config.toml
tokenizer = "word"
encoder_layers = 8
text_encoder_norm_position = "sandwich"
text_encoder_activation = "gelu"
optimizer = "muon"
Rows from block 2 of the text encoder of a small contrastive audio-text model, named by matrix and row number. Rows with one number belong to one neuron. Each number is 128 + 24 x the weight over its row's rms, rounded and kept within 0 to 255. All counts start at 0. Numbers have three digits each.
After each neuron's rows are labels from the 100 texts, of 14976, where the neuron reaches its highest value: "fires on" is the input token at the peak. Only what is clearly more common there than usual is listed. The data: short read English sentences (LibriTTS-R).
# fc1: MLP up (text_encoder.blocks.2.mlp.fc1.weight, 256x128), inputs 0-127
# fc2: MLP down (text_encoder.blocks.2.mlp.fc2.weight, 128x256, transposed), outputs 0-127

fc1.170:084109132146133139125150106122096089093127140103141143133171117137121063118126140129120124158178105104119102078100144151125155109114116116116101178128109132126104124153131068143144150117147113157151145095122131141139103167119134154127150120113121100159115075086133139139141145146096114129146114113114099132107102167112111166119162103101084152133081101162135096121114143153167173131135
fc2.170:148105149169113082086158113118146174142114107104101098136104113122146169114139155094113115149094131155115133118100129135119159119156144114056140170142115113107102136078101137125160101117175111127142148103146110143113128113122128165109135168145134122134150115082127166128081087130148129067127137115094118153131119141119173104116160127111133130115139127164125105108133137110151093156090
fires on: "said"

fc1.213:131125117096147109117135095123150141107126118141140042135100152117152140157130145123142082177124121127166116122150095110107145079124118117199121155128088168115122129093118125097148121170105168180106116128135113131159121152107157119149110115111128145143140155148126133134158120162119123119111135107173136112139153123148127139147112144143155128150162147095164129092081145128089167119166
fc2.213:128106064149114103150160112113147118108084144126125110170109154144156164141087082128136101135135151106137155172181115118086157104124082146139103163107137133093115102151124091126093115163153112112154112128126124121113077172136144136138100137129146126145117149115129123116130122086160148126157173137118163141106153076142133109115119164148114122136184137085131122145105136155111121133131
fires on: "you"; "she"; "he"; "should"

fc1.153:096091109088094094115144123089166118142126120127059130089154156152126107116127130158135135107178168145134133095140170141121149118106120125107133174171112118140119140119132100102148121083091145141129123156111124123105162141163131110119145134120124134187082137113075095147156147132119095117121160169119158132110140131090119124120132134156141111162128120131087115141166115102163131093153
fc2.153:121150109129151130119124101150132119096149151121092183125116088139135172118138163122137108130131112144121127105136156101083080149135113129127161101141139149087123110132101124087097143143150143112124136142114058144170146109193153142105134142138143117124164091072108135129129077099115108157106130113180095125122068111117165134156136120118126129107127133121139139115153115143133093086113
fires on: "you"; "he"

fc1.65:120156124084124126109146149120082119127103140127124086110138142054137088144103129147173092136120101119119078161155129076182137144135122103099086130124127140116143123190138102097147125117172134127117093177156119082093132110134128119115166126144116111127149160143103156112133143114165121115142079109107154142132113110086128131143112103113121117108159129160135111122096126143132133100116
fc2.65:100167133147160128093132137131147134129157148119120170136167121153127094141134128163075108146123109152108103178155137102160141127125106129119107129120101151140132130121139166121149125131148131112144169131131116085137117085130136138111128097136109153086162160129106150173092121114134135162145118154137115166138124169104168108131092168147129057170124096122136109146134165092159124070137
fires on: "and"

fc1.173:139118082106124163094133166112149109147151167112116142129096139143124112077118125110102081105126070126121159132119070123133135151098097134136109109161144086120133101117122132091123108116112122128130182079128155100108139168120106085151120138085136142133100167144136101101139111173106129143131131142097094120096149091149132126167138137102078098129087125122110127162117144107131110132117
fc2.173:143087108125139158094119106148100075135109145194143101164125142109106163136193168126065113123113143149098115134144158126131129098104109175139130097138107086152131110118133088153119138106137153115140144119094135131128164104130139123112149109125124111156125118070155117126111150132138159089135139085124102132139145089124153109174127127127105121119145152157126133136117099100099139072128
fires on: "you"

fc1.231:142145133152143178122146105125145142130117171132148109150125142117124097118077116145148112130080096128140166121155145137153098098084109125129105101163118067145120094141157110133165114161139143092136145127122107116132144153174184104139120167112114089144130107148078137112070118138155141120122112193105104111154095096123105126142108134151135135159085128134111124117143136146137152153110
fc2.231:077130170162138168137090123133133114145136092106130127131114062089159156150145162156113133113115097158108122137120135129117131119103136138133119176142130097145128147126124122129133153160109137150099141120145147157116132112202159168082118147152141119111085088107184130116116155124140138161147119135129137122133104127075120072132094165122148140139147172143122155126130133133117149106083
fires on: "<end>"

fc1.176:122138186092124124146091127085137104187137118140151131133109172082137162136110105124161168124126117141154155123151124129168141136135103094111126108138086126135090137139122148131122126126116149095089142168139118138129115136126126137089106123148173160112131173116130156150124098169105131105162165112066134106107108112086149134094132144135103158131123067119152129155158139178132128138138
fc2.176:135110151155180114124103184130184158157132164132148102120141131151126182091091093111115137102135095123097108116088142141120128175163120137107102093124099109115121107144102125138140120128142123109151135119165139122155106166103151086152112131137132125124108117138102104102127161091089114104141141125127101132127096119134099121137144141115083164166117113196118143148119172128114080138114
fires on: "<end>"; "indeed"

fc1.80:115118130139078141123159110166126121109129126129169115121108117164175108137108135119163132128146131121106093126138118152104134093171147087107117119134164145067138105171133111117159133088157117132098134108115100152142140077149111156122146105126144081131132133143113142161111120154140105093161110103126120131144111175180071128126081131129118158090131110134090131128132129126161113193120
fc2.80:090089152121110141102122157120141147100080106153118148129121127126119138144109111138155096125086133086091139104079191121110131141149075142130161134111146134156116166145103155147117139094120094137127126128120119141130087081154137107128161090125098122138087155148127144113140126070138119133128124142106103143147143112113153182114170114160136113131114168193102108125104130098124138102133
fires on: "<end>"

fc1.62:166087106122129107147141122090126147137130115179093143138088174108112061153097150148155154113085129123154119120118151131095156137145116077136112119136121131107116148150121101149116113095136136168145098160145116174147147080145077105141113126128122106110126146122105139085142137113100100139176151114123084137124136126164121133073108106125129146176150130140115141127104120113118086119097
fc2.62:151089153059119152136142175120121114119125109143100180124134124165157100172152121103165140122156139141138121150092110127120113086130111151104155157139106134189119115132131128135142132115127110144129090088137169149139096103118072150152129092088122095136118161087109074108144136113104091129152128099122122108140131169124128100134113122127090146149101155101106139137144129128141156097146
fires on: "the"

fc1.247:111127162116181092087111118178082147104136139146168122111145159133153107165126195162187098144167103116143139129163164169135137125123163099122088126131111133132119156114127151125135153139198110128125144122134117101102076120120134102142142162159129099134123106133166126122141131115142170138167112119122142102140092117129124135145110167104157156127160133165123110115120132137123130126122
fc2.247:117141072168160142149161114088136123122144165115126152121123123088089095108147150137130132133077096146130100124103150120169140163139147142110136106135113148119130118107146109167125153124152134129140165122133096139130127126105132118086103065182110142097133166108135150139079099117138102123155083133159092159109143101125111128119160134133148095189145142145139106141120150143112145078154
fires on: "not"

fc1.186:200171132153143130134136149116138129172121147083096114093139147085143131110176137138144149129166079125150148133116156108116130142162134102116130117126146157110147174135125110102144123146087135130143105112083140133141154158160140169094107115110141147155110109139161164131102157165102106155120151177185145147102104147158158103113137129118126154135100166139117139129141131138152141090137
fc2.186:148087115153143114154088126109132171133135145172091126113147196137126132115127116168146128137125096110103100099098128154141115160115139103141099157148125169134093144173156134165133134130086134098109152168114135119103165127102160131107118150121113140120124139108138154115052149112095098114128111135152136110155070138139109134152142123125152165104164152134122169151150094117128108142155
fires on: "you"

fc1.241:152109162141138136127132095131092137136122143149146155107128175117158123179112113137133153119131085153137132095180168145133120163127138122139126115166131123115084147141073132132070087077159122161126110137128131145122118145121109139079128166118149119165117148124138095129135157123094135079146169152087113110137097153146148118071133119147082173127133125132119085126143145112130144111135
fc2.241:122119124085075134171111174095115147120139112136133144122162133175114143167152118122158177105118146118146151152142152137130104138142108094180125133165142108102115133146104122119140135113138157171124165105146129174136143129122175159111127131108148117133127123115081114134198151138108086123107120115137103160125130111174107110136131144132138156134118125126114156177123144141059172118125
fires on: "it"; "the"

fc1.35:129122148133153134163152132095138156107152148128138110170100143125128145102159120104160104153113139155131131101109142142121170085103133139101100095179150136171138063124137168103169084113116164167121142096093112120121117140125149141144116131154123135117118176143122089082157096133154142108104114124105141119105128117148139128084094100160167129156136119100102153120137161152143147161158
fc2.35:134148088130169109138150071106132126135105113151095153172147151105150106115154128117169148097096149140137098140138119119139153082133114144101110163105166150164121138118126147084147110146117151164135150160121121128127140127129088143117112105167136126102130079100116172133133101130207134155133112117137168118113169104142148127093103136194139126131130165129106125113102153120098141133134
fires on: "<end>"

fc1.198:131108141161104101139136159155113139152125113126122121127136116184143092111130147121138128138111122132112109110051128128076139172150183120146127149117097096127119119137176137096170142129064111161088118117128075155186095119106123125156136099106083165143132120143097124114165126130124145108119136072111127120108110125121135117144128120133108124136128154115165093149110115147087131106150
fc2.198:118147118114111124106172097135094117120123114093085108085099147141146171137095106155103102116145135127146112145161112132111117121150084139138126118151165133129164115064118106094175104122150094121102137127094131148114146161105115169165147121119180125166072107152117109157090147126133143115081139115102114131141119113093120149120132104116116162152128109110105101158157115133171142149157
fires on: "but"; "very"; "nothing"

fc1.104:104103144131105088094166123081117156103141126145129109095152119178144140133142112121109127129098092119129105141136126120154137134153121155124145129094068107100120146170139121148113146128167110155090112166149132120168099163159136137133175145158142126121110108117141143124083176153114068148128108108154104139146147125116172125136136112089161156116154103164174095118158120142116164138116
fc2.104:146152127100098096107157123151095098145128115108108150126137179109145143152124095118108107099111071130097119177148127127115127106140131079135079122112152137103123141149145094142127128159156173101122148116148121071154121100161101160114120133161159137129156161148146123137121147152147103142178131132131132128150134138074100140139159104127112138127107133190144133182092141104102121148146
fires on: "the"

fc1.175:095160126123136118126148136120131126144133181127136120153088152117128158154151151073115114151134113110113148092115126076115117104098146130131159131153144133139134146155118091115094088141130165118115118155109089116098147092146144119181137049098100131138132087148083137111137119096103075139130134154124126146090100118126118120065121115146138120111163144145088137155137137119127091137157
fc2.175:125132137136143089107108084127144107107118124158123113183161169099136124148145120127161147101113128132139127118151126110163138099069163092154128135121180122104124127097142141173122116166135112094098104081095166139133131105132063109130109139141146135150127151159132112157083142098168124093123125117157164161131157133110107121100126176131145113101178123145148132128116093130099120141148
fires on: "said"; "was"

fc1.123:167081141136116120146149148137087143098149112114099093134117138132151166126126107121109162088125131155140134145145181131104146127125109138124131136116135110142131112130100142126163100144101075149062114142131181089115161075116121109124106161138120072144136111166097166112149154126111125149126150132128161132108087137179091139117133129081135096141135100142106134138098094154116154113100
fc2.123:092200118123094168115109119101092131126139128096136118126138134091142126156186104173117153141116097088132129136199143167085089080140107126110163115116151149142140110159113139103138079144115107133098117105115135130120150125109128148123132122125164120147110129102117116143083124096118152103108165114139137079172085141125107176128117126128114150103108143114152145130100124132119115115128
fires on: "in"

fc1.103:148176138077114127170118198152083133126123091132186110119125152117127143152061118148118163172138119110129122094126160129148144127105152122140130148083146149131118148124095113155151132114083159129156079134186125121127107159134131121152141133134136126109091120134125151119142121084134118134142143118098138076150119114150141139145121147111083143135079075116145126124119123144122143114129
fc2.103:169101140125090120129098140128131158137124117121119094154138157148145189114170111132115156121102096138099111120138101131128102136138077121106089122110121098114115148082097109140129123147105105119134140120166112192108115155087157141111101146163100120100123158132120141111147092096116102112114122097141099124148195099123098119110165154155095143112107096125097154160127094117150143159112
fires on: "not"; "the"; "it"

fc1.166:125106112122111119153116163149096164092106071128130137107142176164124122111127140189167107131133157142133112158134148105127145096165144120117105120109132113105159184105117083126110122104179132180143105163129137168132120113140133109112107115123136132117145155102161133101104136156102142145172110145092124164122142131126095162108136116110117150114117133156068175122137158096140141144107
fc2.166:164120120098150132125123122115111101127120088137094168144160147156135083126156152153150090135140154110134147123092170091125126134126096140111083153108141179150098121122150135146108127088112114162154146159125149122115069097082109129109094107127099084135145172114123153096152107132116108149093120110089089154131167122126128140140149129114139161119080142110127143123120081126089156132139
fires on: "i"; "and"

fc1.223:129110110120152094091151085096111115163140079127154117144137165133147141153120135069110119112138129101132106137137205120099122118149124142119147152154131130122133123190160100119118102119126120098143120160097111126099135167100112163142096137101079147133115097081097152087133154121104120154082120088187142150140135142121110107110133143142159128142140138111128092150098130117133112105133
fc2.223:126139096125103125097115168154119144123090129150137125109147118126100121152105113091133120108145140130085149133097154148129107111094139127126148115119102128125152124123145163090110083133158129108134161137109128078135170090068125062152137131112122114087106214082154078110121147150118142155117121115139150126116143147112144153146099133121130123120164132106134149121084144118120162177128
fires on: "said"; "not"

fc1.185:139113082188134144125151131153151128121153120104115163092109139085094173137146115101117157146098106112143134100140122117123122071106141124129126118154114147111174091144075112187190142140109152141099116143128115093133121155138103151109120132148122171118165124157125084136105138122084159107159071095130105160122120124161121092130124134119150144097118141149134112130134140150140136115110
fc2.185:114123138143086111091124123162134118126143179122128134114109105067134172121142100110159165141123126091091141123172168113103177148120137113134153128121130085156139127107113141157151147145135095085067122133095084111142109112107118109142138182113142075135134127134144092147101135143079161089152114119120166142117111110116139147141110114152125121133135096096105095147117127088142137115113
fires on: "and"

fc1.188:122156103087153116145120108075119128129116105170109107146114130121089149172139150117132117073096130127144085111122139109158093119124134096054145135101138122184139109139141153133093105140149099136090100121153110116124153137150122159138163158093103142139164128135126132137147153091129099129118120109188163187129136145112137115125104142134101148158152161109125116147101148091112134145123
fc2.188:119152102136112131120104155106154148115162110157148117120150112131085064120094140124156121141100114111106110168100146120140115098129178167133134093139112146141144130144159130129121126133147134136056140140138142114128126100106131136115108143114137072108156150125118124122145137160074119147149155154142157097095143150146155169122077134173089102124136140074138098144154152158086112105148
fires on: "not"; "all"; "a"

fc1.127:120114139093093157120143104120095149125163135101112086123136114104116127145127095104213119164127114118117105114110106113131145091118067095129131120122120124098168161126130113072169115111123120151135137119134140133143142130159150132105122059122110116142118139164152092101142136101147105162100119096158146136133098115134151100119115146125120108108151159147164120123097123163186118132171
fc2.127:079146141116147117102104143098173128127098122121115127118145141136151107101099114178124122130106159147118134119106129160120165103131121174201117081135153153152142127155126129106119119071127121113118153187129091093157118116174146162099126146144149153136115143111117137106149134132154140177142146133099109087148105120173110144116131140155168127142125127136097143104095083140130123138173
fires on: "but"

fc1.50:140109101104120142089136117072109161143139137084144124078113135141124136118135113166144170160129104094142127153109126111137095141145109124116127140149116135115111123155100124148167101160165131128049112156102105135152110094138137138123125110117079156159162127173104124162146157086149147110127079135145137149148120135110142130121122088081127157133116126155070112097133144128149160096122
fc2.50:152190112122135151139139128129165127124119150151149164165145142127157155147161140178121147142143115129166108087115111146136160108099099118121105131128112166110124135152129153147127120129140072074078134105162136118129094114099133103104098136131158139085155141117163178130144150144103152129121132164146142144171178099136096106093109124185101138139146153126126111134150129142117147095105
fires on: "and"

fc1.22:139144170144117133196147123117088131101134116165117133149127155164085111154141131133112131122083154157131119166148112148103104103149163111083128119072119172119143109160144177132129079143138080121125088147134134082155142121161127128130134144115107166125103112106086115127147110133114128143139101124122096157155112100120087128119151113149132114111137120166130103100147125158094126109077
fc2.22:137093112111148148099111151156121098116163090128118144148127108086114115118152127135106114123110102061112131139089117135127132068153097158153125119118102161099145132130168106132144146140172121161121136110111137074155149115101151115095111106099108154119132148105129140165111106111122094127119127111187114155097094141150127140169151074160167090130115093109127112127141162143092122130141
fires on: "the"

fc1.246:109094134113138124083155125128114150158090119109134088145152127148068168119103149103120176093121131152138074121138162107158124127124109107141121150108099118142149170125168123115147130126124127136140166135102115122122120138122137104129168130118132149128113112119156157140123104193089088187178124118152125106113155147134144149150136104120140150158130147126139152130170107113173117058126
fc2.246:165139074123141102145113130138140119156152096156094113153142146100110136139125104103125117112139140116112122094111132106138124144119085079177166105126134144116086140140125105092142168165107145135128129084079149172102181102118161116135103106121141084132109140123137161109135121133120101082152136131130147120114135124124109133147138117185092190136143124145175116122185106134134102138112
fires on: "i"; "'"

fc1.7:137149120162123161165142187181146121117143110141130138089157135154147129143102140126111121073114104125139104124160121094101160123111105162125171099180096085144128126117119083115132088113103146142156105128134098145107111112139139166101120109151128153109157102136124142137116116126081091140143117121094146102107105123097164122158134154146134148200120098100105118152122153119119163131129
fc2.7:114133170120111155139137116141124096105121126129135144110161138118127153117158136068074110147137119162170109084125149121183093145146109120183105149128111109125136137116104092108094179141094111132076122113083142118121116067183078131119144173117131123104124103126149117123145117136112141116155150117170150116125134119127120126137095145076147132127098150116120150149094154151130133141113
fires on: "<end>"

fc1.86:078113147097159114136135115162141140120162160134120132134116131142104124129092129077101108106118130141127132153179147132152090134105155132127120109087147137132045098082164149147164110155139139140128186100139101126137114149079132117157123138113107120093115106135143138098134125146114133153145117153128142108124143132150152102113051135104136115115091149108146101160107092141141149166130
fc2.86:132097117150175130136142099113131141153132124107132131111086124099146117143171114142102118108126153188089134157113118128109135101101104132163155138135103141165131141164158129163108174139097127109111096109113075133131128114089146161097133124118080105113135142065131125076142084108089117125088105147117111150099140130113100157118159165135080137133152154142131098128117144119116141123088
fires on: "not"

fc1.221:103121168152136136163141111144130116148138138155094087136089117095112133120091071113151154156150162159123094178177144091106091091086151158126144106125149113125135109119119159127113116137133103125114109154131085106144140161135123149122098109139141108103121121137093131148130120174102171126117101143106121107082172138120132122115099129146191148130131141179131133100107112121146126165164
fc2.221:167143148109101109134155103105120169134171143089127139148122111108157120114099130095079145139110121098124137131165108142109120149134105173102157117106142116124142159124101125072172114159174112111080121127126133172151138129126179119161119093091141137168084118126125097077103151118104099118103138143116138097116139134108118170140158111124141165139151095169131141112140108106153128157116
fires on: "said"

fc1.61:125157081171126143133123121145153115107158151128151102148113160088145116133162125163151156068098138172152171145120111163143115123147100125099124133131128148158116166134120077130147127109112131135123098157061096104169142166129148129110131142132076101152160113121143138104100140172109132097117132095126118151106103152148107109140152168134116123090126131132162147107135088171112121117134
fc2.61:103095118136102155118095084135075108111125160116123139123149140121097132069117140138153143182167082095120128139151128119171117116137145129070148147144089145162154118172156062140132136150111106149132168115113134160104140111167142164125114133122115153125136095095153124097143141133116133130130120147082125089134138141128144084083162097136133120125118166143139143136101139120105109102123
fires on: "<end>"

fc1.203:164083136117140116136123132114110121135159148098106107143158120122164145105093103166116184120092137108114097175139136134097095126147173134127137150110135126140055133100113124134137131070096104096166172117184143136148139131117110112129189122107109152156097137133150173153108152150120154139126147143133115130087094155131119123103137118117109148101142155148092105128162129121117137111139
fc2.203:086135157136139121161172141136107081135076170152117149164119108104135076114129115140151118111139128181124115142171133157132134121125153131137119122155145171108143119080147137102146084127130129131154159098117126164139138138169155120096180127129143124211198132104151130092122137130132134139154110148174130151129142142157091130131134104149109115122135106117147136160103122138142130133122
fires on: "you"; "your"

fc1.234:130128118144155147123123108138147144143116150129138090188119152156097125137157108100111134169151117080147147111141148165103152164077106132141146090157129122155114121131162146127131110122156136067104125151129119158134140165102125117107090196115078099105139094120117124149115097127138141178116110105102152115085156124127155161127118123148131112083128143081146120133141108142136118087098
fc2.234:128090098170128151141136130131117122156144118127127168143115117146112152147133072157126131152106185118135164153088150153114102120127133148144160136083107098150106154115111138107132156101110084117127097119104112104171071130133161154129147111131188127157116123123135072096134151144155080119131098127148111158121121127133106092113158143141138125167102132140133117096137078128095096163122
fires on: "any"

fc1.56:107123092129095174082125143145115128126143141101073128090079141141096118125114107121121174132123110114155155167138144175141164149136134080139083136133149120174123088115128159125127121149158137129142137102175115110128132119156126144102075164101074101112096125149147123135153119141111131113136158117140119103131125144134106147130097129104160101151141142105097174131178108086149125122139
fc2.56:135124115150180153129160127134106085164138089145112131153154088107105151154157147141135106160139179175125123116110081143107161131157098111129075111089128133153146113098112085124129143152151128138137124149171152113142150093125123103126105137139103138119156132142153111087107111116180163140107118098121128098140097149116139097094115145175134105113160112144139154151129088132154117169106
fires on: "the"; "did"; "me"; "do"

fc1.110:097154122107133095095176129131064117134099144153109117091078115141118170173146134113140133155082090124113122131119098158140118108138114105144101150138157167096157138155117137105124123128147141116181094120171138126151114163109156146134142092131089100150151147140075146087135168158084140139129170153129147162151137114102137107109150132140137139104136159134128125086136148110133110142131
fc2.110:070120133128112094168122114118160082122124093131137132133198135095138137138153115162107139150136137124164148160128139140121129182133115086141080123146146112097113114133143113084101135155100103135146151149141158117107118114165144113109105113127129117190092149117112128169105125099113104155172141076146153138122141117136113118129122112106169123141147156101130174134153123087094107136100
fires on: "said"; "and"

fc1.239:155161196151121137120081116130115126101132127106125100114154162126132111119117135135148150109101137157150078126122125156179156090148199091128164150116127114136165102152130131101118106116135141099100109126139118103173085128127087119129139136161139133113073136133115140129119142091101139121133131124095111157125117075123135149178103133112092114160146115081089133102120133135132168113126
fc2.239:096156171147148124138070091147115087139086108125106117110164125194138148107063139144127140128112123144135119146161136116135150102144111140108139120136140156109136155125062148137118145165132120093135133145139125077112113087089155117130124172150111114113137145113141080143173153146108155117137133089123104121100160163111119156120129105088103122158109117146158143114097144123125126153113
fires on: "and"

fc1.76:172122132120107127147125080156086126105116095097146138118140172151125110168103168134141158123110115157157144105152142144106142163170084128094094162135129117089123128107148098148143159148150133192134097135129134168164070111140128112132134109097146128144125131121156112109122128107099126158163125099124119117089153124142161138143141135119121160129094122148076123134067161102123133112103
fc2.76:146103119112116154148124163122106113144120140147130141085099141174127070128160113113150130081116135123160141142102174154137160145096088139084134120160116112153095142130131124155116136085095111185142153110097151178127141108102078143131084127127128100115147164107145127095149124112148120113115120136113075141122157145176104102172131135113161140133137164111151133136138140126092114137163
fires on: "and"; "i"

fc1.48:146155159121135131132107140156120124144143114108073162101147120078140125086144113133148128087136130139148105133070140134155144150139126095125120157165116130092140139137135103080120123124123085127127108133144100137109131163163112088156109156132133114187138165135132135104120132169191080177111149140118140120152088146069126095095119114153112112116121109131117111114161158118128087127143
fc2.48:087187137119129119146141136146134163084150142151154164133083099096096167152111128131136121072155116119151145114109090138141115147137114137165154174119110181126144120129117161095089159131129113129114152130175104101124138113152094120134132143137114165128101125131143102158104135123128148147112069142138120152141117167156112122149086142127095110110135133133093125164132135165184132147095
fires on: "the"

fc1.197:147100108163132119141166117119176125142123109119124133111107186146161100115132125112122130082136084097130134150113141134132174162105108132150159133167129092116122143112104121142093124125130061163146154112131124165140153143082154148104081138100141140140115163157135114157158151155137104095153153127116122120105130106086109141095105181123076091113141126119119127113112149095130126080135
fc2.197:117124133092132131169130164157140078156142114164148116143139097098138138151167148141154112136102141108125129119126078118151118143098151145131102124182093098076105155145093105146162142090140164117100126158122153149075109149096135122165135124128168128113097073124109114130157145115155165108124133105129113165147120089145116108118123141121097147091126111138154127138171107136126081121157
fires on: "it"; "think"; "at"

fc1.248:140170155120129099127099108114115120111111111131121151135118143100131086151119144103114135125085170152193123106062116150141173105130160114151178120114126112070117101132131130123116079120122141131091123140125118084124123111124137106101164152128094150139075141139125086071153110108086138119134121085088129124092088116129133122160117126152125129131148127100143117100088125127146121119104
fc2.248:117122155110131119121118141097133130154046080117121144134144140161166161133152167138149150162086143142081116136128131108126125097109109135107136126174137140093127139138129165139127157149151082108134164104095121099117106102106181148111132168116143165176110110120120102117118147120121121085140118054123128085096137132125149143130127128110120105146139128115135104124129171092124088100125
fires on: "said"

fc1.105:120152158142169127105162125125120119122128113155091093107136136168153138119149160106107157098132129143129091153129135119151143121168154153130160154149122130131097135134119124127114150104133113122045136089132125164132192167147071156069147130128152102170150149121136122125131129152159114109123153145145175139119093076154145122106112140127135121129152084159118130144163148139108152154135
fc2.105:129148106144146100142134144116135127082200125150147141119146102127121146134107172099138125130116161151141141120125088139155176151178143083109104167113132129121165136168131108113116125110144151141110161123155122102107124163100133143139132120110129090118135108147111135162157158095153152151085091139170109133116114141123072150073137115092089082115137140159159117161130125150103108127121
fires on: "the"

fc1.143:112111098120123083143113144129075132149152152129163153125163125135125143135155141115141098063106176143087118095175131125143153136130136145153108187150103167127119130109122129106146161130139164140089124108135167116131130103108109136166114129116095070138126163160157153131125103136119164135105106145121131132146102144097148196132116122160118115108135133084144111159152121095135161107134
fc2.143:162152166147134153117202082132129121156099129118109109161091142141196126086104093117129116098116138100127116161170147121142103189142128169101100122139105126132129135109109134121116158136165141085124132132099139151108112119083135124129133077148128133140134112130119125130131161120151182129148132095128128134114141122117141120154135121151154126115113089138137127138138130132135153132034
fires on: "i"; "are"

fc1.106:147101084126134150135141156113091126091135181125146118148151117099118171137130152115160158105115148142137121146140102155123100151121110168121102104125148119098135096123154164092100101167137133143097151163111122091151125099109144113150154151130132153097151167107155123114157102137161142132103090138138095113119161135115137143160113144112181181133133169171074115132114145144162134086123
fc2.106:148164138123126134143116143089127131129171168140149120081130096079138174127100053147091150162093135143142099144147131134140111081105126138091118128142160147116138117162104126114132127130169140114112118122157128108130174104118154139126156118139150145130115108158133095138079114120126123113122170156128109110080153125134127137134077140080181152155149172153131098128111159147139128149126
fires on: "mrs"

fc1.63:137112146124141158116106146106159103120109163115180115122119102142142142143129130094149107147091136113124149131117107129132086093128173130124078140118162074150141121087113130176127136193157135097105108140115086100163167104166161101141127160143087130108147126121129128114123135158080137118127074124074144136152144136123136123104119141095097108103118115098161148108140108108146102116143
fc2.63:087155147150195132132090125174111125139164122094133144146108111128142168132135148146168142093128103116155113130117106101114153151129145106128156192125061093132110175135146132177121136148096151097128146112107183126122124081152162086135106136128125125128117080119139124115136127117107117140120113127101113128178132075129124120119121122163095130144143114171129136114103139121104119105109
fires on: "<end>"

fc1.161:186117150124091090124156150103139140144117106127136150076114114143176111114084103162100130121138123128103146150115127083156136098121125089087120168083146103115091131101096110115124142104173088087164147119159117117082155139139101133123160139115093118154148132107135149179153128166107145133125119136149095103114093135126129153142112118137106117130140140144095131139165116079142110104124
fc2.161:095073151139135110148108104125130131150126105162117147125119105133144113067088120119132155142159125164132129177179102120127102135132143134131122116103119097164132112133148105128114106153115130115142123103113109100115160092126114120108141117162121110116127111107114121138118111089110131146125060098162121098100089143187154118142158095164090063092116152112137122110095105112171116107106
fires on: "you"; "he"; "'"

fc1.124:149102098063106141098145119140092116116104116103121110181129126139117122092138158124182131120090104107153111172142114098131153113126132132119138125115147089117096134137145145101174105134114076112111132143172120141106148145111122103125121160142135108089137106105130146057162122111104112129154109121112134117116132151181067118116129122128160131110131123160138128144091065165136127130112
fc2.124:083149139107103127135157155143144147122145141128106067105125129089179105154134102136120147180093115117094134151146195162127121091141108098145156104141133136120132155102164143148124109112118119094141157135104128118137101130149125116125156102129119135153106166133172133119084120098122174118130170089108152095114131160126150138162115153131166144116147128145165117135098185122128149099102
fires on: "and"

fc1.171:162084140138152150123103103112082167103123140138156148123083126092135119164098099093129143117124145121123131180129120099119119131125141092134151102111108145103132137165124165148135136103119139139106114173131155099163194119155154149166131155106115096120120137139111160157148126137099087185133136116103111103104138136111094149107145154163150107123111117128114126132057120165135137101101
fc2.171:131108164124076153130188100132132170132128112073131115130138121105113136159181106124126172138120093150136114117165118133086110097137156141139203080131156121101136132127127145112131150137128095117128124123146108155124160119093134118114144162126192146144139098153113083134141101115145101100120113123177141100121130146130114132177117168148166102148097107115122110116113146134126140142148
fires on: "anything"; "in"